Weights of a small masked image model: arch efficientnet_v2.
Rows from block 2, named by matrix and row number. Each number is 500 + 50 x the weight over the matrix's rms, rounded and kept within 0 to 999. All counts start at 0. Numbers have three digits each.
# fc1: squeeze-excite reduce (model.blocks.2.se.fc1.weight, 8x120), inputs 60-119
fc1.0:450474517473500429500500500466463446500500512500437521532500450543469453500457466500452470457510472472476569534522500500484477500534477519443500515487478471457459471500500473500570
fc1.1:510410500527391520478385397524484344512341374457389595308362336358344370355417500454436358383407290416381578368390384422500571500516399404457407403452346433522425434551284555413279
fc1.2:420468379541467552480485500425477500443425500450500591394398439431473518500425431472450560500500467479557500517413525474539500528500500500500464516463512485448455409414566478568526
fc1.3:476524461470509500500500475500490471500517476515510485484500486512500500500500491519524514483486513480477469486518490456489480500500500511483485500500500500500500500500487500482470
fc1.4:465445521459471486408510470463500429440464437513519417436500576556500521459433521534481509500474481468435491451590459486358500425398517465500523472528462500476402516434395462500509
fc1.5:534477410535523578432462477500476436500432449457446478476469453515500469455466500500519485471407622469447522452500467464483479500442454510513481484500588500452479447408478544486473
fc1.6:491480500515482500500500478500489500500500500512500500488500500482500519489500486511500500500487500500500500514500500500500491500500485500514490500478500500500500482500500500485500
fc1.7:500500500500500490500500490500500513491500479475487500482500500500488487500500477500510500490490500500500500500500500529486500514500477500500485500500521485491512500500500500500514