python train.py --arch="efficientnet_v2" --model="masked image model" --dataset="regions of photos with short descriptions (Visual Genome)" --train_examples=203450 --image_size=32 --crop_scale_min=1 --horizontal_flip=true --method="simmim" --mask_ratio=0.75 --loss="l1" --norm="batchnorm" --activation="relu" --channel_attention="se" --depths=[2, 2, 7, 2] --kernel_size=3 --stem="single" --expansion=3 --widths=[40, 56, 88, 128] --init="trunc_normal_002" --residual_init="zero_last" --optimizer="muon" --muon_scale="match_rms_adamw" --lr=0.0024 --momentum=0.95 --nesterov=true --orthogonalizer="polar_express" --adamw_lr_other_params=0.00081 --magnitude_pruning=0.3 --steps=35600 --batch_size=128 --epochs=22.4 --lr_schedule="step" --warmup_steps=710 --weight_decay=0.01 --adamw_weight_decay_other_params=0.01
Rows from block 8, named by matrix and row number. Rows with one number belong to one channel. Each number is 200 + 30 x the weight over its row's rms, rounded and kept within 0 to 999. All counts start at 0. After the name is the row's rms in percent of the matrix's.
# convs0: expand pointwise conv (model.blocks.8.convs.0.weight, 264x88x1x1), inputs 0-87
# convs1: depthwise 3x3 conv (model.blocks.8.convs.1.weight, 264x1x3x3, trained with AdamW), a 3x3 kernel
# convs2: project pointwise conv (model.blocks.8.convs.2.weight, 88x264x1x1, transposed), outputs 0-87
convs0.153,095,200,205,230,200,228,223,204,200,200,200,117,200,260,166,174,240,147,200,262,200,158,177,200,198,174,200,144,200,233,200,200,204,136,174,200,244,241,164,204,219,220,184,165,201,158,200,234,200,141,205,245,210,181,243,193,193,259,233,242,187,215,200,231,205,215,178,200,200,241,245,246,212,200,248,190,131,200,200,237,200,175,200,177,160,200,172,211,200
convs1.153,095,176,226,179,178,233,186,177,250,160
convs2.153,107,194,165,200,234,150,139,200,200,242,223,180,200,200,188,237,168,246,238,200,200,205,124,200,179,198,216,216,156,162,200,216,202,200,255,212,228,200,200,180,210,200,137,200,241,162,209,165,226,178,155,200,170,187,139,155,200,234,183,230,182,154,227,176,200,200,225,200,225,200,200,200,283,132,200,207,253,227,200,233,162,200,161,200,200,196,193,242,181
convs0.154,061,156,200,215,200,200,200,200,200,232,200,200,200,200,279,257,200,228,200,169,199,200,155,200,200,244,154,207,155,122,211,200,200,227,229,200,182,190,182,193,200,200,232,200,200,197,200,257,231,200,200,248,197,171,147,170,179,222,200,252,171,200,236,203,217,200,180,218,128,205,187,200,127,235,246,200,179,200,177,272,178,200,157,125,200,190,200,200,170
convs1.154,095,243,197,230,147,190,159,182,194,178
convs2.154,069,200,206,200,191,143,265,200,166,236,187,187,136,149,201,131,213,219,200,200,200,223,200,156,200,198,208,200,200,200,178,200,254,188,133,200,200,200,205,200,160,208,225,200,161,202,276,205,200,200,200,200,186,181,192,260,173,154,220,200,237,200,146,207,130,200,147,184,231,200,200,200,200,200,200,242,200,200,200,200,168,200,200,136,167,198,248,154,259
convs0.155,082,177,194,163,171,206,200,200,225,200,192,200,200,200,200,170,234,184,260,182,160,200,200,200,200,174,229,209,157,232,226,150,212,200,200,128,153,143,200,191,200,156,234,267,200,191,200,234,216,200,214,200,200,200,271,223,150,200,158,188,200,200,231,200,200,248,161,250,200,229,254,200,164,227,181,215,176,222,200,254,200,201,171,250,141,200,137,241,203
convs1.155,091,167,162,152,174,194,169,183,189,167
convs2.155,090,142,221,256,200,236,186,181,187,200,193,200,168,200,200,171,232,200,177,189,177,238,173,200,227,200,221,194,231,200,221,240,213,207,236,261,150,235,273,185,174,131,237,200,216,200,194,200,203,200,222,200,182,200,173,167,261,200,233,165,257,172,147,200,172,174,235,200,194,212,166,180,189,156,149,200,200,200,200,146,200,200,243,200,237,159,141,151,201
convs0.156,113,320,211,133,224,219,242,195,170,170,172,200,192,225,179,195,227,200,149,200,163,200,263,200,200,170,228,192,202,264,200,200,200,229,129,137,170,169,143,200,200,158,209,200,166,190,207,189,144,187,200,161,164,210,185,235,186,213,200,196,214,200,201,243,200,140,200,200,191,245,191,200,200,194,228,200,210,200,200,229,200,179,190,221,200,165,200,214,229
convs1.156,097,246,194,218,215,183,215,238,217,256
convs2.156,096,176,174,165,200,212,205,200,278,219,191,200,148,276,250,200,207,213,200,209,179,149,194,165,157,208,171,209,200,234,200,197,191,200,182,181,233,233,167,209,131,200,233,200,181,217,125,200,206,263,271,163,200,200,179,200,233,200,245,201,200,200,174,200,200,200,200,200,200,158,213,181,207,200,150,189,200,184,200,207,200,238,228,200,236,133,209,129,164
convs0.157,064,196,222,166,226,192,241,200,200,200,200,200,181,200,200,213,200,232,170,200,210,271,188,252,141,200,200,182,200,245,200,200,211,200,200,200,238,214,248,201,136,233,200,200,112,200,214,200,182,170,137,187,194,200,203,133,158,118,196,200,200,200,217,253,200,151,194,200,229,137,200,200,200,200,200,163,228,183,200,241,159,200,200,185,169,233,228,165,148
convs1.157,097,204,222,218,228,144,175,240,178,176
convs2.157,085,154,200,200,200,225,230,206,141,237,209,212,160,199,206,181,167,231,200,226,283,228,197,200,200,200,235,147,151,200,200,192,200,200,170,200,228,202,261,250,200,200,200,175,200,197,160,251,124,164,200,209,200,139,189,200,173,165,148,172,200,200,171,230,173,200,220,226,188,107,200,249,161,217,217,200,200,154,204,200,184,200,200,213,200,152,200,200,228
convs0.158,082,241,188,154,200,190,200,191,182,150,200,242,187,158,200,150,200,135,245,190,233,200,184,200,200,255,200,199,142,200,158,251,200,134,200,150,159,200,164,200,200,186,206,159,200,174,247,179,238,200,200,165,194,200,165,214,150,157,212,200,167,145,183,213,176,211,199,198,207,120,175,191,230,246,200,269,230,220,187,200,222,180,168,200,200,196,200,200,192
convs1.158,099,203,224,216,251,169,161,207,162,174
convs2.158,081,200,179,151,172,259,200,200,200,190,200,200,200,187,233,205,224,194,224,269,178,200,197,200,156,194,200,200,162,144,200,151,143,200,181,161,189,200,220,200,200,200,140,200,200,242,200,174,200,141,210,272,219,237,200,177,184,144,172,180,179,235,200,159,213,175,197,148,268,150,170,203,241,231,242,200,200,221,231,228,214,163,158,213,166,225,232,200,200
convs0.160,095,226,241,200,200,200,254,212,177,217,267,217,194,167,159,200,226,160,200,200,111,200,200,187,214,184,200,235,200,233,143,229,180,252,243,200,269,200,177,200,182,205,191,126,159,200,211,224,170,200,237,200,169,192,216,200,200,200,226,115,214,200,217,203,193,200,200,192,212,149,200,200,169,221,143,200,207,279,194,187,170,223,213,200,200,200,156,219,200
convs1.160,098,174,175,215,152,171,238,164,218,218
convs2.160,107,200,174,164,210,230,200,172,259,193,278,157,200,244,200,211,215,190,176,132,241,198,250,200,167,213,135,235,200,266,180,200,200,232,200,229,216,181,165,212,200,215,200,162,226,219,102,214,197,181,143,146,212,200,149,242,200,233,177,214,168,210,208,230,232,225,192,168,200,200,188,196,200,225,200,200,167,191,223,200,200,200,162,227,214,196,221,200,239
convs0.161,067,200,200,192,256,210,182,159,211,243,200,200,200,158,175,200,185,231,194,200,200,225,219,255,167,257,176,200,200,184,228,200,172,263,275,176,200,200,201,172,200,200,200,139,200,158,238,141,200,200,200,200,200,149,224,261,200,200,228,200,200,200,148,190,119,173,178,200,200,200,200,187,163,200,161,200,191,200,228,166,143,186,200,180,207,145,200,122,200
convs1.161,118,150,184,150,184,218,193,166,197,166
convs2.161,065,140,200,139,200,185,200,224,200,200,244,228,250,157,200,142,200,200,200,200,258,185,167,200,200,253,200,174,200,249,200,170,200,200,200,200,242,171,276,179,200,182,200,200,223,200,127,139,200,141,108,200,219,200,223,200,200,219,200,220,193,190,200,200,200,200,200,183,200,183,144,226,200,200,128,230,200,200,200,200,200,200,251,200,177,162,189,159,200
convs0.162,085,200,200,200,169,200,200,200,200,202,236,200,177,200,184,200,200,200,226,211,148,200,184,198,200,200,265,200,200,146,200,200,142,200,171,217,98,201,200,173,200,147,185,204,215,231,183,192,220,187,179,200,197,163,151,79,223,171,193,200,128,200,200,167,245,189,187,208,200,200,185,174,173,200,160,165,200,200,184,238,200,200,200,138,200,230,189,260,232
convs1.162,094,179,199,236,154,197,250,205,159,194
convs2.162,095,173,172,228,187,200,176,241,230,200,186,153,172,200,205,145,221,147,133,164,200,223,170,216,200,215,176,192,244,200,203,199,200,199,161,200,234,169,200,236,187,198,234,200,236,180,230,200,178,206,200,268,197,209,183,237,200,139,239,249,189,200,180,235,200,279,202,210,200,238,200,243,241,178,225,200,200,182,214,177,226,221,124,232,142,217,200,257,216
convs0.163,092,185,186,226,231,230,200,134,200,210,176,200,200,249,200,181,142,245,200,227,200,200,196,239,200,208,200,231,251,151,231,200,155,200,200,188,184,233,193,186,189,231,231,190,200,170,139,186,179,225,184,219,206,242,202,265,200,191,171,234,239,240,208,200,208,185,218,154,291,205,225,242,243,187,200,204,172,183,200,134,200,234,219,163,200,200,146,256,178
convs1.163,107,139,180,177,187,240,186,172,175,197
convs2.163,089,200,205,187,220,213,261,227,166,200,200,200,219,191,203,138,200,200,163,243,206,213,220,200,253,200,175,200,144,230,238,163,183,127,153,173,221,207,203,259,200,190,200,200,243,227,200,213,200,178,117,274,200,258,226,248,166,204,162,184,231,254,159,200,190,187,146,200,179,200,186,200,168,200,234,234,200,200,183,223,178,174,200,221,200,208,191,240,213
convs0.164,100,231,168,200,192,200,200,230,151,158,200,212,200,200,220,200,202,139,200,148,182,178,210,213,168,200,200,175,200,175,178,200,252,200,188,200,210,239,200,200,200,271,200,228,158,200,215,191,220,132,265,200,200,255,196,260,200,249,214,212,281,221,226,176,143,207,172,171,150,193,236,232,186,203,201,190,176,132,148,196,171,191,200,250,172,200,200,200,206
convs1.164,092,178,162,176,161,225,169,184,160,176
convs2.164,103,200,167,200,197,245,200,200,174,200,216,233,231,256,225,184,200,161,200,236,234,200,226,247,162,200,257,239,134,200,142,200,200,200,205,200,175,176,193,233,216,238,200,239,163,200,200,176,231,254,226,236,226,242,213,228,216,145,170,187,200,185,259,164,132,253,200,200,200,182,147,200,200,153,200,218,200,190,196,241,193,232,172,155,241,236,200,194,178
convs0.165,084,156,168,224,224,200,200,226,200,200,200,160,194,187,200,184,147,180,209,252,200,200,200,200,183,215,245,210,200,152,167,200,191,154,260,220,207,192,200,200,170,156,186,200,188,207,150,185,242,200,200,252,215,180,264,200,206,242,213,223,117,190,151,200,175,200,132,200,221,200,200,138,151,200,188,200,200,200,209,148,224,235,200,208,130,226,241,191,144
convs1.165,096,180,225,189,185,257,208,185,246,167
convs2.165,085,220,200,181,154,184,220,221,200,200,200,236,200,200,222,200,252,165,143,147,178,277,282,200,200,234,140,209,194,200,200,249,158,214,200,165,152,200,200,218,200,235,200,200,181,246,200,200,154,242,221,228,230,200,252,221,200,200,200,251,178,200,200,205,200,200,259,200,171,210,176,146,148,237,200,200,207,237,196,200,196,200,208,191,200,234,234,207,127
convs0.166,137,200,212,196,241,204,241,195,147,205,278,203,197,180,200,159,200,200,213,164,180,200,198,200,179,199,267,200,205,238,176,187,204,200,206,174,200,156,200,190,171,200,142,173,144,245,215,200,229,168,200,156,200,214,232,191,200,200,188,159,217,220,244,156,255,242,200,188,200,200,200,233,170,259,180,200,181,258,236,130,200,257,161,200,221,236,152,236,200
convs1.166,100,188,195,217,162,179,275,192,202,208
convs2.166,146,235,200,221,217,149,201,148,200,212,199,192,212,214,200,185,223,211,198,187,200,225,203,160,234,200,156,242,219,184,169,213,169,200,216,132,200,185,200,215,164,228,174,274,237,170,148,172,200,200,206,200,200,197,236,231,200,223,220,218,185,237,144,151,165,131,254,230,249,199,219,193,161,216,200,225,181,165,199,165,275,211,189,200,194,135,237,226,174
convs0.167,094,200,193,175,200,178,201,202,200,174,211,161,200,200,256,180,179,170,149,200,200,204,208,207,231,164,178,227,204,161,160,249,202,271,173,175,185,138,129,200,210,200,200,251,200,142,180,240,238,200,202,200,200,201,232,256,200,208,221,202,214,200,250,241,200,205,220,141,200,232,178,234,200,193,126,212,211,174,200,221,182,153,153,179,189,255,150,206,227
convs1.167,088,215,191,209,172,161,248,185,159,235
convs2.167,088,157,118,191,172,200,253,253,210,162,200,200,229,229,224,200,148,182,211,200,189,200,228,200,200,222,227,216,224,276,200,139,200,277,216,204,200,200,131,134,200,200,160,234,167,167,225,200,163,153,200,200,196,200,237,244,197,200,200,200,219,194,200,200,154,175,200,200,185,180,249,200,186,212,178,189,271,153,200,200,210,200,234,175,200,200,200,208,169
convs0.168,088,170,201,135,257,181,200,203,308,200,190,201,200,259,200,200,200,242,213,212,172,200,200,165,200,200,200,164,195,274,200,176,184,221,155,209,206,183,191,188,200,181,186,200,221,200,170,200,200,181,200,252,200,215,200,200,116,200,200,200,141,224,212,200,183,200,158,175,165,259,138,157,146,200,200,186,195,175,200,200,191,193,220,200,131,208,216,200,239
convs1.168,102,170,193,211,230,186,180,270,181,184
convs2.168,092,226,168,106,226,200,168,200,200,200,217,230,177,176,200,221,200,209,205,200,200,160,139,219,227,229,211,200,238,198,200,190,200,162,200,200,170,186,238,200,195,200,218,164,173,192,171,208,196,178,170,129,200,219,184,212,163,200,200,201,244,200,200,155,200,167,181,200,166,159,165,273,245,200,200,200,200,160,254,200,200,250,121,179,164,254,184,134,202
convs0.169,101,164,164,160,211,141,200,187,138,200,216,200,210,174,188,216,262,235,200,200,218,190,138,200,208,178,200,240,185,178,224,200,261,174,197,233,221,200,200,200,267,237,200,237,221,186,153,283,125,209,214,199,180,222,150,174,213,181,200,200,237,241,200,200,175,214,183,222,200,190,208,200,218,236,200,184,239,154,200,211,229,250,178,200,200,143,233,200,165
convs1.169,096,204,164,214,246,173,167,237,169,179
convs2.169,095,200,200,219,136,151,190,200,200,192,202,166,142,242,181,156,202,176,192,191,179,181,200,243,212,200,222,162,200,184,200,175,220,200,200,200,200,218,200,214,199,208,200,200,268,200,177,246,198,200,187,167,220,194,237,200,200,168,200,200,216,182,229,249,165,200,219,276,260,111,200,119,229,200,210,258,153,200,137,200,200,153,158,200,176,198,171,200,200
convs0.170,072,200,162,200,252,155,167,200,168,192,184,169,200,200,200,200,251,200,200,180,200,200,200,211,200,213,169,213,213,133,223,148,298,209,222,244,223,251,173,248,264,288,239,164,200,229,185,187,164,247,200,177,244,157,200,153,159,186,212,196,200,246,200,180,200,200,200,200,221,200,218,211,178,200,200,200,157,200,160,179,201,235,200,200,218,189,242,200,200
convs1.170,115,188,151,170,158,189,156,221,181,206
convs2.170,089,200,183,204,175,252,178,200,253,200,176,200,200,164,148,200,234,200,200,207,200,247,236,196,200,179,223,143,147,170,200,200,224,200,177,214,142,242,221,215,200,200,226,150,155,223,200,164,200,187,237,150,214,200,250,241,158,187,200,200,206,140,184,236,200,157,200,200,210,238,207,158,208,200,263,210,163,256,165,182,233,200,162,200,188,153,267,220,187
convs0.173,087,254,200,156,187,200,200,248,224,200,170,180,200,160,200,207,200,251,200,177,200,200,157,233,240,221,184,200,213,234,183,225,274,200,200,204,241,181,235,200,200,218,151,200,142,200,171,218,227,238,214,205,176,200,192,175,226,249,200,158,200,153,200,200,96,239,171,232,166,218,251,212,153,200,130,200,162,194,200,172,222,221,200,200,171,225,182,177,200
convs1.173,090,235,184,215,261,196,176,169,202,168
convs2.173,088,184,200,201,205,145,208,200,185,178,200,159,136,126,200,200,238,150,236,186,200,200,200,221,218,200,200,165,142,215,163,250,200,193,194,142,200,248,215,270,238,184,200,247,194,198,183,200,145,200,226,168,207,167,200,221,193,253,183,200,200,200,158,223,200,166,162,200,200,178,158,237,176,196,200,212,294,213,170,250,200,178,200,200,205,170,185,192,167
convs0.174,074,200,200,238,200,200,221,280,179,200,211,257,200,200,200,187,200,200,200,200,158,150,200,242,143,227,200,200,242,146,200,227,191,179,254,200,255,229,200,171,164,227,136,173,149,210,200,197,180,197,121,200,242,200,200,200,189,213,200,200,200,194,214,200,185,143,200,209,213,206,130,154,222,276,175,227,200,220,188,176,185,230,208,167,220,184,200,155,182
convs1.174,100,239,155,180,233,192,183,247,189,180
convs2.174,094,229,200,198,171,205,145,156,141,200,198,200,187,200,200,200,200,192,229,194,200,293,148,216,170,200,217,200,183,200,257,188,200,200,200,180,248,200,263,200,225,200,200,230,128,236,200,200,169,241,200,233,147,154,200,234,157,200,160,223,231,200,200,225,247,200,240,228,200,200,271,200,200,131,216,200,200,200,217,200,200,200,178,153,200,170,168,241,200
convs0.175,100,232,200,149,200,166,200,239,185,200,192,161,189,191,202,200,180,233,178,200,263,200,282,243,200,169,200,256,200,210,185,200,203,200,200,256,200,267,167,230,158,175,229,229,200,200,205,187,168,206,218,160,243,218,200,200,185,191,230,200,224,200,180,201,231,271,200,179,157,200,200,200,199,217,223,123,209,152,200,216,200,132,200,242,200,158,141,235,202
convs1.175,108,244,216,204,215,185,183,271,212,197
convs2.175,076,275,150,200,206,200,206,200,200,181,145,239,200,171,143,200,226,200,249,274,244,168,180,200,200,200,200,200,273,196,222,154,187,190,194,176,155,229,200,183,200,200,247,200,202,200,175,200,217,156,200,222,213,225,200,136,145,200,214,173,200,193,169,152,200,200,174,225,215,200,184,200,163,200,264,200,248,156,179,270,227,173,190,223,220,186,200,221,222
convs0.176,087,200,139,206,167,200,200,228,200,133,200,200,200,238,200,200,170,254,200,176,200,200,181,213,257,197,200,97,240,217,200,156,200,175,200,220,204,170,200,243,142,200,270,223,275,159,169,200,240,180,251,228,192,200,188,185,200,216,157,200,186,198,209,200,185,202,157,200,200,200,227,200,165,197,168,200,200,185,200,215,200,150,172,241,163,212,243,236,173
convs1.176,096,181,216,183,231,153,234,181,224,156
convs2.176,098,204,200,200,172,144,220,200,175,191,200,156,200,200,200,200,156,200,169,210,250,200,198,164,160,217,244,243,187,233,200,243,200,200,155,197,200,200,263,219,177,204,234,227,169,200,253,200,153,192,214,251,146,200,191,212,126,200,200,197,200,200,168,223,237,172,219,249,230,252,200,255,200,205,200,235,200,241,208,242,158,167,218,118,219,166,189,170,186
convs0.177,053,237,200,200,200,200,249,238,167,226,167,200,200,200,149,200,194,201,185,167,200,184,172,213,224,252,189,178,208,200,178,200,153,200,200,117,198,200,220,200,146,200,244,161,237,201,224,231,204,200,170,185,174,200,237,200,187,160,145,200,203,159,262,220,200,154,246,200,224,190,295,233,200,224,200,200,200,203,163,200,200,200,264,127,200,200,200,250,196
convs1.177,108,173,175,156,204,203,147,236,224,193
convs2.177,074,154,235,193,131,261,200,166,232,240,200,192,284,193,192,200,200,165,200,224,185,206,200,200,221,200,200,216,200,200,200,189,200,149,200,196,236,232,182,200,200,150,165,217,144,169,208,255,240,161,217,143,200,212,200,200,239,216,162,239,231,200,161,200,216,131,216,182,177,175,161,189,195,122,200,160,200,188,179,245,194,192,223,173,200,200,150,200,214
convs0.178,097,216,212,180,200,200,211,153,209,207,188,212,160,227,183,167,200,143,200,200,200,182,174,200,150,200,200,230,221,200,200,195,190,183,166,185,166,212,200,156,200,247,200,191,183,123,177,299,200,200,238,255,200,235,200,174,125,200,135,175,203,237,231,271,162,185,228,200,207,133,200,200,188,200,203,200,200,200,212,200,209,190,159,200,223,164,138,200,167
convs1.178,096,221,198,216,249,144,170,214,226,212
convs2.178,113,235,200,142,192,200,200,190,147,185,200,288,238,200,194,133,156,185,178,202,197,255,211,232,227,205,279,208,131,233,227,168,183,203,219,200,295,254,200,187,203,163,194,200,157,192,200,200,200,223,248,200,200,170,200,200,200,180,234,207,167,246,200,200,187,200,237,215,200,189,199,224,209,156,205,231,214,200,200,192,239,213,186,244,231,217,182,184,200
convs0.179,132,181,245,210,240,186,194,176,180,199,200,200,196,191,200,238,233,196,200,173,206,169,200,216,273,200,272,192,200,165,254,165,200,242,177,200,221,143,167,166,223,260,181,213,200,200,221,256,200,151,179,226,200,227,200,265,200,217,241,197,151,198,189,200,212,175,200,220,197,273,163,189,267,227,152,199,200,171,173,166,196,136,200,207,190,224,200,224,196
convs1.179,111,206,201,195,179,181,190,200,284,199
convs2.179,113,200,211,200,156,260,212,174,211,187,165,222,228,206,170,138,200,200,200,198,147,189,217,191,215,173,164,200,200,143,188,229,237,227,200,225,161,208,200,216,202,227,200,234,188,172,182,268,203,135,200,211,145,217,270,251,200,137,200,212,200,185,200,200,127,198,200,200,238,198,156,200,200,200,262,162,200,190,200,161,217,171,211,182,200,269,161,200,200
convs0.180,092,200,217,190,225,157,182,228,194,200,200,200,219,182,166,166,200,200,200,200,214,200,200,169,175,282,222,155,180,180,229,197,209,184,137,280,250,200,200,200,180,200,247,103,152,130,249,238,216,198,238,171,152,238,186,200,223,200,238,170,207,200,244,200,177,200,187,167,200,235,200,200,200,226,200,200,200,169,165,200,161,198,200,165,165,225,169,200,180
convs1.180,110,211,177,182,142,184,159,170,170,200
convs2.180,114,215,200,191,165,223,200,183,255,197,200,182,155,164,227,198,236,157,195,241,181,200,197,173,171,200,221,200,175,200,213,225,260,200,189,128,226,244,200,217,132,219,176,169,141,235,229,218,227,242,282,180,192,191,196,161,223,163,198,169,170,173,200,234,200,258,159,200,144,200,200,200,285,189,193,220,200,200,200,206,215,194,187,200,200,200,250,177,200
convs0.181,131,186,200,282,229,189,196,200,200,202,245,171,180,212,200,133,244,200,200,164,191,200,201,181,200,259,192,203,227,208,171,171,196,186,241,231,242,196,228,126,169,200,229,195,200,200,200,200,200,226,224,177,152,222,213,200,248,249,200,154,261,200,200,200,149,227,190,173,200,208,198,203,142,205,178,200,248,138,150,200,168,178,200,138,149,187,226,200,214
convs1.181,106,203,211,186,231,269,225,221,230,196
convs2.181,102,240,184,187,179,221,200,200,194,214,200,237,203,230,228,200,216,200,200,178,245,225,200,220,159,207,222,179,182,189,138,200,200,262,236,200,212,222,200,204,162,248,234,200,172,245,213,129,271,195,201,207,228,189,200,217,236,200,242,205,193,164,222,195,226,200,293,219,200,200,210,130,217,229,199,235,211,200,189,152,232,255,208,164,265,206,237,167,176
convs0.182,089,200,212,189,200,182,199,220,200,180,204,177,128,257,218,131,185,200,200,231,143,165,200,165,200,183,200,196,248,241,200,168,157,220,200,200,200,203,192,225,143,252,174,149,200,220,210,264,193,179,192,200,200,200,236,143,226,188,179,200,187,197,227,193,200,225,243,211,200,184,200,225,199,200,200,200,261,200,306,200,200,200,167,199,236,225,163,135,213
convs1.182,092,198,190,218,161,187,274,186,187,215
convs2.182,103,200,200,200,200,190,224,158,200,215,249,200,254,207,238,200,200,200,205,189,207,200,215,219,173,200,230,210,200,200,232,145,155,163,155,200,152,200,127,173,110,162,200,200,200,229,200,200,151,200,175,141,203,216,221,230,244,230,200,197,176,211,209,200,200,132,200,189,200,135,201,200,200,220,147,236,186,200,176,200,256,168,206,188,243,200,281,200,185
convs0.183,130,255,205,200,232,241,165,237,200,211,228,150,244,239,200,147,198,237,254,244,246,200,200,235,165,195,189,209,148,163,257,226,240,157,166,252,185,192,200,223,200,203,272,151,224,191,179,200,244,175,200,226,218,204,200,182,250,172,174,230,200,199,182,200,218,226,150,200,184,182,182,200,237,198,212,200,226,157,234,195,182,200,200,155,200,181,170,257,200
convs1.183,096,191,186,198,277,176,173,223,201,198
convs2.183,128,247,234,205,184,210,157,226,211,200,200,245,258,220,200,130,197,229,253,238,200,198,214,135,224,169,249,200,234,207,273,220,200,213,146,254,200,200,161,235,200,243,290,223,200,209,187,200,189,200,142,164,200,219,184,236,232,237,243,225,200,170,216,201,195,200,159,193,200,236,243,204,227,194,200,213,200,204,200,190,234,200,215,190,197,200,247,200,200
convs0.184,051,210,228,203,216,200,200,216,161,167,200,148,189,200,236,200,217,200,200,239,200,154,158,177,207,242,186,200,217,195,200,200,200,200,200,200,200,173,200,305,200,189,261,193,200,258,200,237,224,200,226,200,252,200,172,146,291,224,221,226,200,200,200,177,200,245,178,200,200,178,167,239,179,156,272,200,253,236,192,267,200,221,182,195,200,200,200,200,240
convs1.184,093,219,194,172,252,177,200,156,167,174
convs2.184,061,200,200,212,151,200,200,168,281,200,200,200,197,200,144,200,191,145,157,157,200,200,200,155,191,200,200,200,149,208,182,195,153,200,170,200,200,200,150,167,200,287,209,168,205,155,200,166,145,200,182,200,108,200,200,200,214,195,200,200,246,159,200,201,144,200,168,198,197,210,184,186,137,219,240,196,133,200,158,225,200,223,200,163,183,200,200,200,200
convs0.185,082,200,200,200,229,200,156,270,150,187,200,200,163,200,200,200,141,168,200,200,200,200,200,200,166,200,254,200,247,226,233,200,186,187,200,162,160,200,200,200,200,310,179,249,174,200,136,235,228,200,200,136,210,200,200,231,200,200,200,185,200,200,235,187,200,200,93,200,241,192,200,193,159,200,209,200,169,209,200,200,172,251,196,209,151,200,219,192,174
convs1.185,098,211,198,161,270,218,170,203,194,181
convs2.185,106,200,175,200,200,187,156,200,200,207,196,218,183,200,246,200,244,200,182,158,177,200,200,200,199,221,164,192,200,237,266,217,189,206,217,225,221,200,247,208,218,231,188,163,231,178,154,228,166,234,180,229,186,200,200,149,138,151,200,202,235,216,153,185,240,200,246,220,200,210,251,231,127,203,249,211,200,200,232,191,164,198,239,215,257,189,160,115,152
convs0.186,131,180,181,152,214,212,200,177,258,204,197,184,207,169,200,231,246,200,245,200,108,200,165,260,225,200,229,224,178,171,220,151,214,265,185,174,218,149,233,187,204,179,169,200,178,148,161,201,250,200,263,124,219,216,231,200,200,234,221,188,201,200,206,207,203,187,177,242,196,170,173,152,196,238,206,210,175,200,200,228,187,175,199,232,184,200,235,228,169
convs1.186,099,220,202,189,245,175,173,224,259,188
convs2.186,121,177,200,309,197,184,200,201,240,214,163,222,154,156,200,183,177,169,204,231,261,200,200,200,244,169,203,200,200,200,200,200,198,122,181,175,233,215,216,178,200,188,200,200,200,105,195,265,204,200,202,261,200,249,158,185,200,165,166,202,191,220,200,251,200,179,152,219,215,210,200,174,193,149,200,231,176,197,249,200,221,178,204,207,200,191,200,181,234
convs0.187,101,159,221,145,194,157,200,192,200,136,200,171,176,186,200,200,228,270,207,200,268,205,212,200,200,184,200,257,238,200,200,238,200,200,216,200,234,237,154,203,222,208,195,189,284,174,175,185,200,190,215,200,245,228,200,215,215,237,200,163,227,197,136,152,214,189,167,244,195,200,175,214,177,200,188,207,165,200,254,252,219,199,115,200,200,214,215,200,155
convs1.187,094,182,183,189,279,176,195,179,207,195
convs2.187,105,251,200,200,182,200,200,200,181,182,197,143,224,235,162,200,200,225,201,162,121,200,200,226,200,229,197,200,241,182,198,207,200,200,200,187,207,152,233,263,143,225,231,232,223,200,192,260,184,279,181,178,236,200,223,200,200,163,200,129,156,247,185,185,228,229,200,247,200,200,230,234,200,145,181,200,198,155,184,200,200,206,200,240,130,191,223,225,200
convs0.188,045,200,165,184,200,200,200,200,200,188,227,188,220,200,200,239,200,200,200,200,170,218,239,200,258,200,176,200,200,154,110,200,167,170,191,188,200,200,200,200,182,200,203,200,258,216,200,200,200,127,209,200,200,266,207,200,194,216,123,197,200,162,235,200,161,304,200,172,200,246,200,217,134,200,173,228,181,200,157,262,200,200,211,158,233,200,250,200,180
convs1.188,132,179,192,187,156,201,222,162,140,198
convs2.188,059,251,200,224,224,240,217,239,200,200,200,151,229,174,166,200,262,161,200,220,200,200,200,200,168,220,131,200,200,179,200,200,200,246,200,255,200,223,165,235,123,158,200,241,200,200,179,218,153,195,188,200,215,171,200,174,243,194,123,200,200,167,179,222,221,171,200,200,200,228,200,151,241,222,243,200,146,236,183,213,253,200,216,143,180,155,199,221,200
convs0.189,101,175,137,264,230,200,200,205,180,174,200,155,164,238,250,235,200,269,237,220,217,200,200,205,219,200,200,200,192,194,190,200,200,200,204,165,200,219,211,192,200,175,189,210,267,239,180,209,254,254,200,200,210,186,113,223,155,213,200,200,153,206,200,214,254,252,200,200,200,151,219,216,200,216,189,215,205,172,200,200,109,200,245,150,231,200,200,183,178
convs1.189,094,221,226,223,160,148,169,224,215,219
convs2.189,114,152,205,200,159,200,151,184,197,199,251,176,246,232,200,216,210,200,173,200,229,145,215,170,267,156,215,198,197,164,212,258,231,172,200,254,129,192,263,138,200,156,173,161,231,189,260,176,253,200,193,200,173,139,200,200,200,234,200,229,209,206,200,200,227,196,152,182,252,160,169,200,217,200,200,200,181,200,200,185,200,172,223,200,183,225,190,200,221
convs0.190,105,175,200,273,258,226,242,165,200,231,208,227,181,200,206,222,192,211,207,200,153,115,200,200,224,200,188,221,215,179,191,200,200,222,253,174,200,223,182,199,208,200,221,184,200,231,151,200,208,200,147,243,224,145,200,251,219,198,200,230,186,200,200,200,233,213,182,222,260,206,212,128,175,186,213,139,226,183,156,181,209,200,240,200,170,263,239,221,144
convs1.190,099,202,261,193,180,234,190,175,241,180
convs2.190,126,225,230,220,154,259,186,200,240,200,235,137,192,200,200,200,256,215,184,200,200,169,222,200,182,173,200,186,200,204,164,183,247,193,171,225,230,237,182,200,212,180,200,228,200,99,200,197,200,195,225,199,112,176,148,200,153,200,204,131,177,232,184,189,156,205,185,200,160,154,220,187,226,212,168,165,200,150,212,165,200,218,253,177,205,226,210,215,182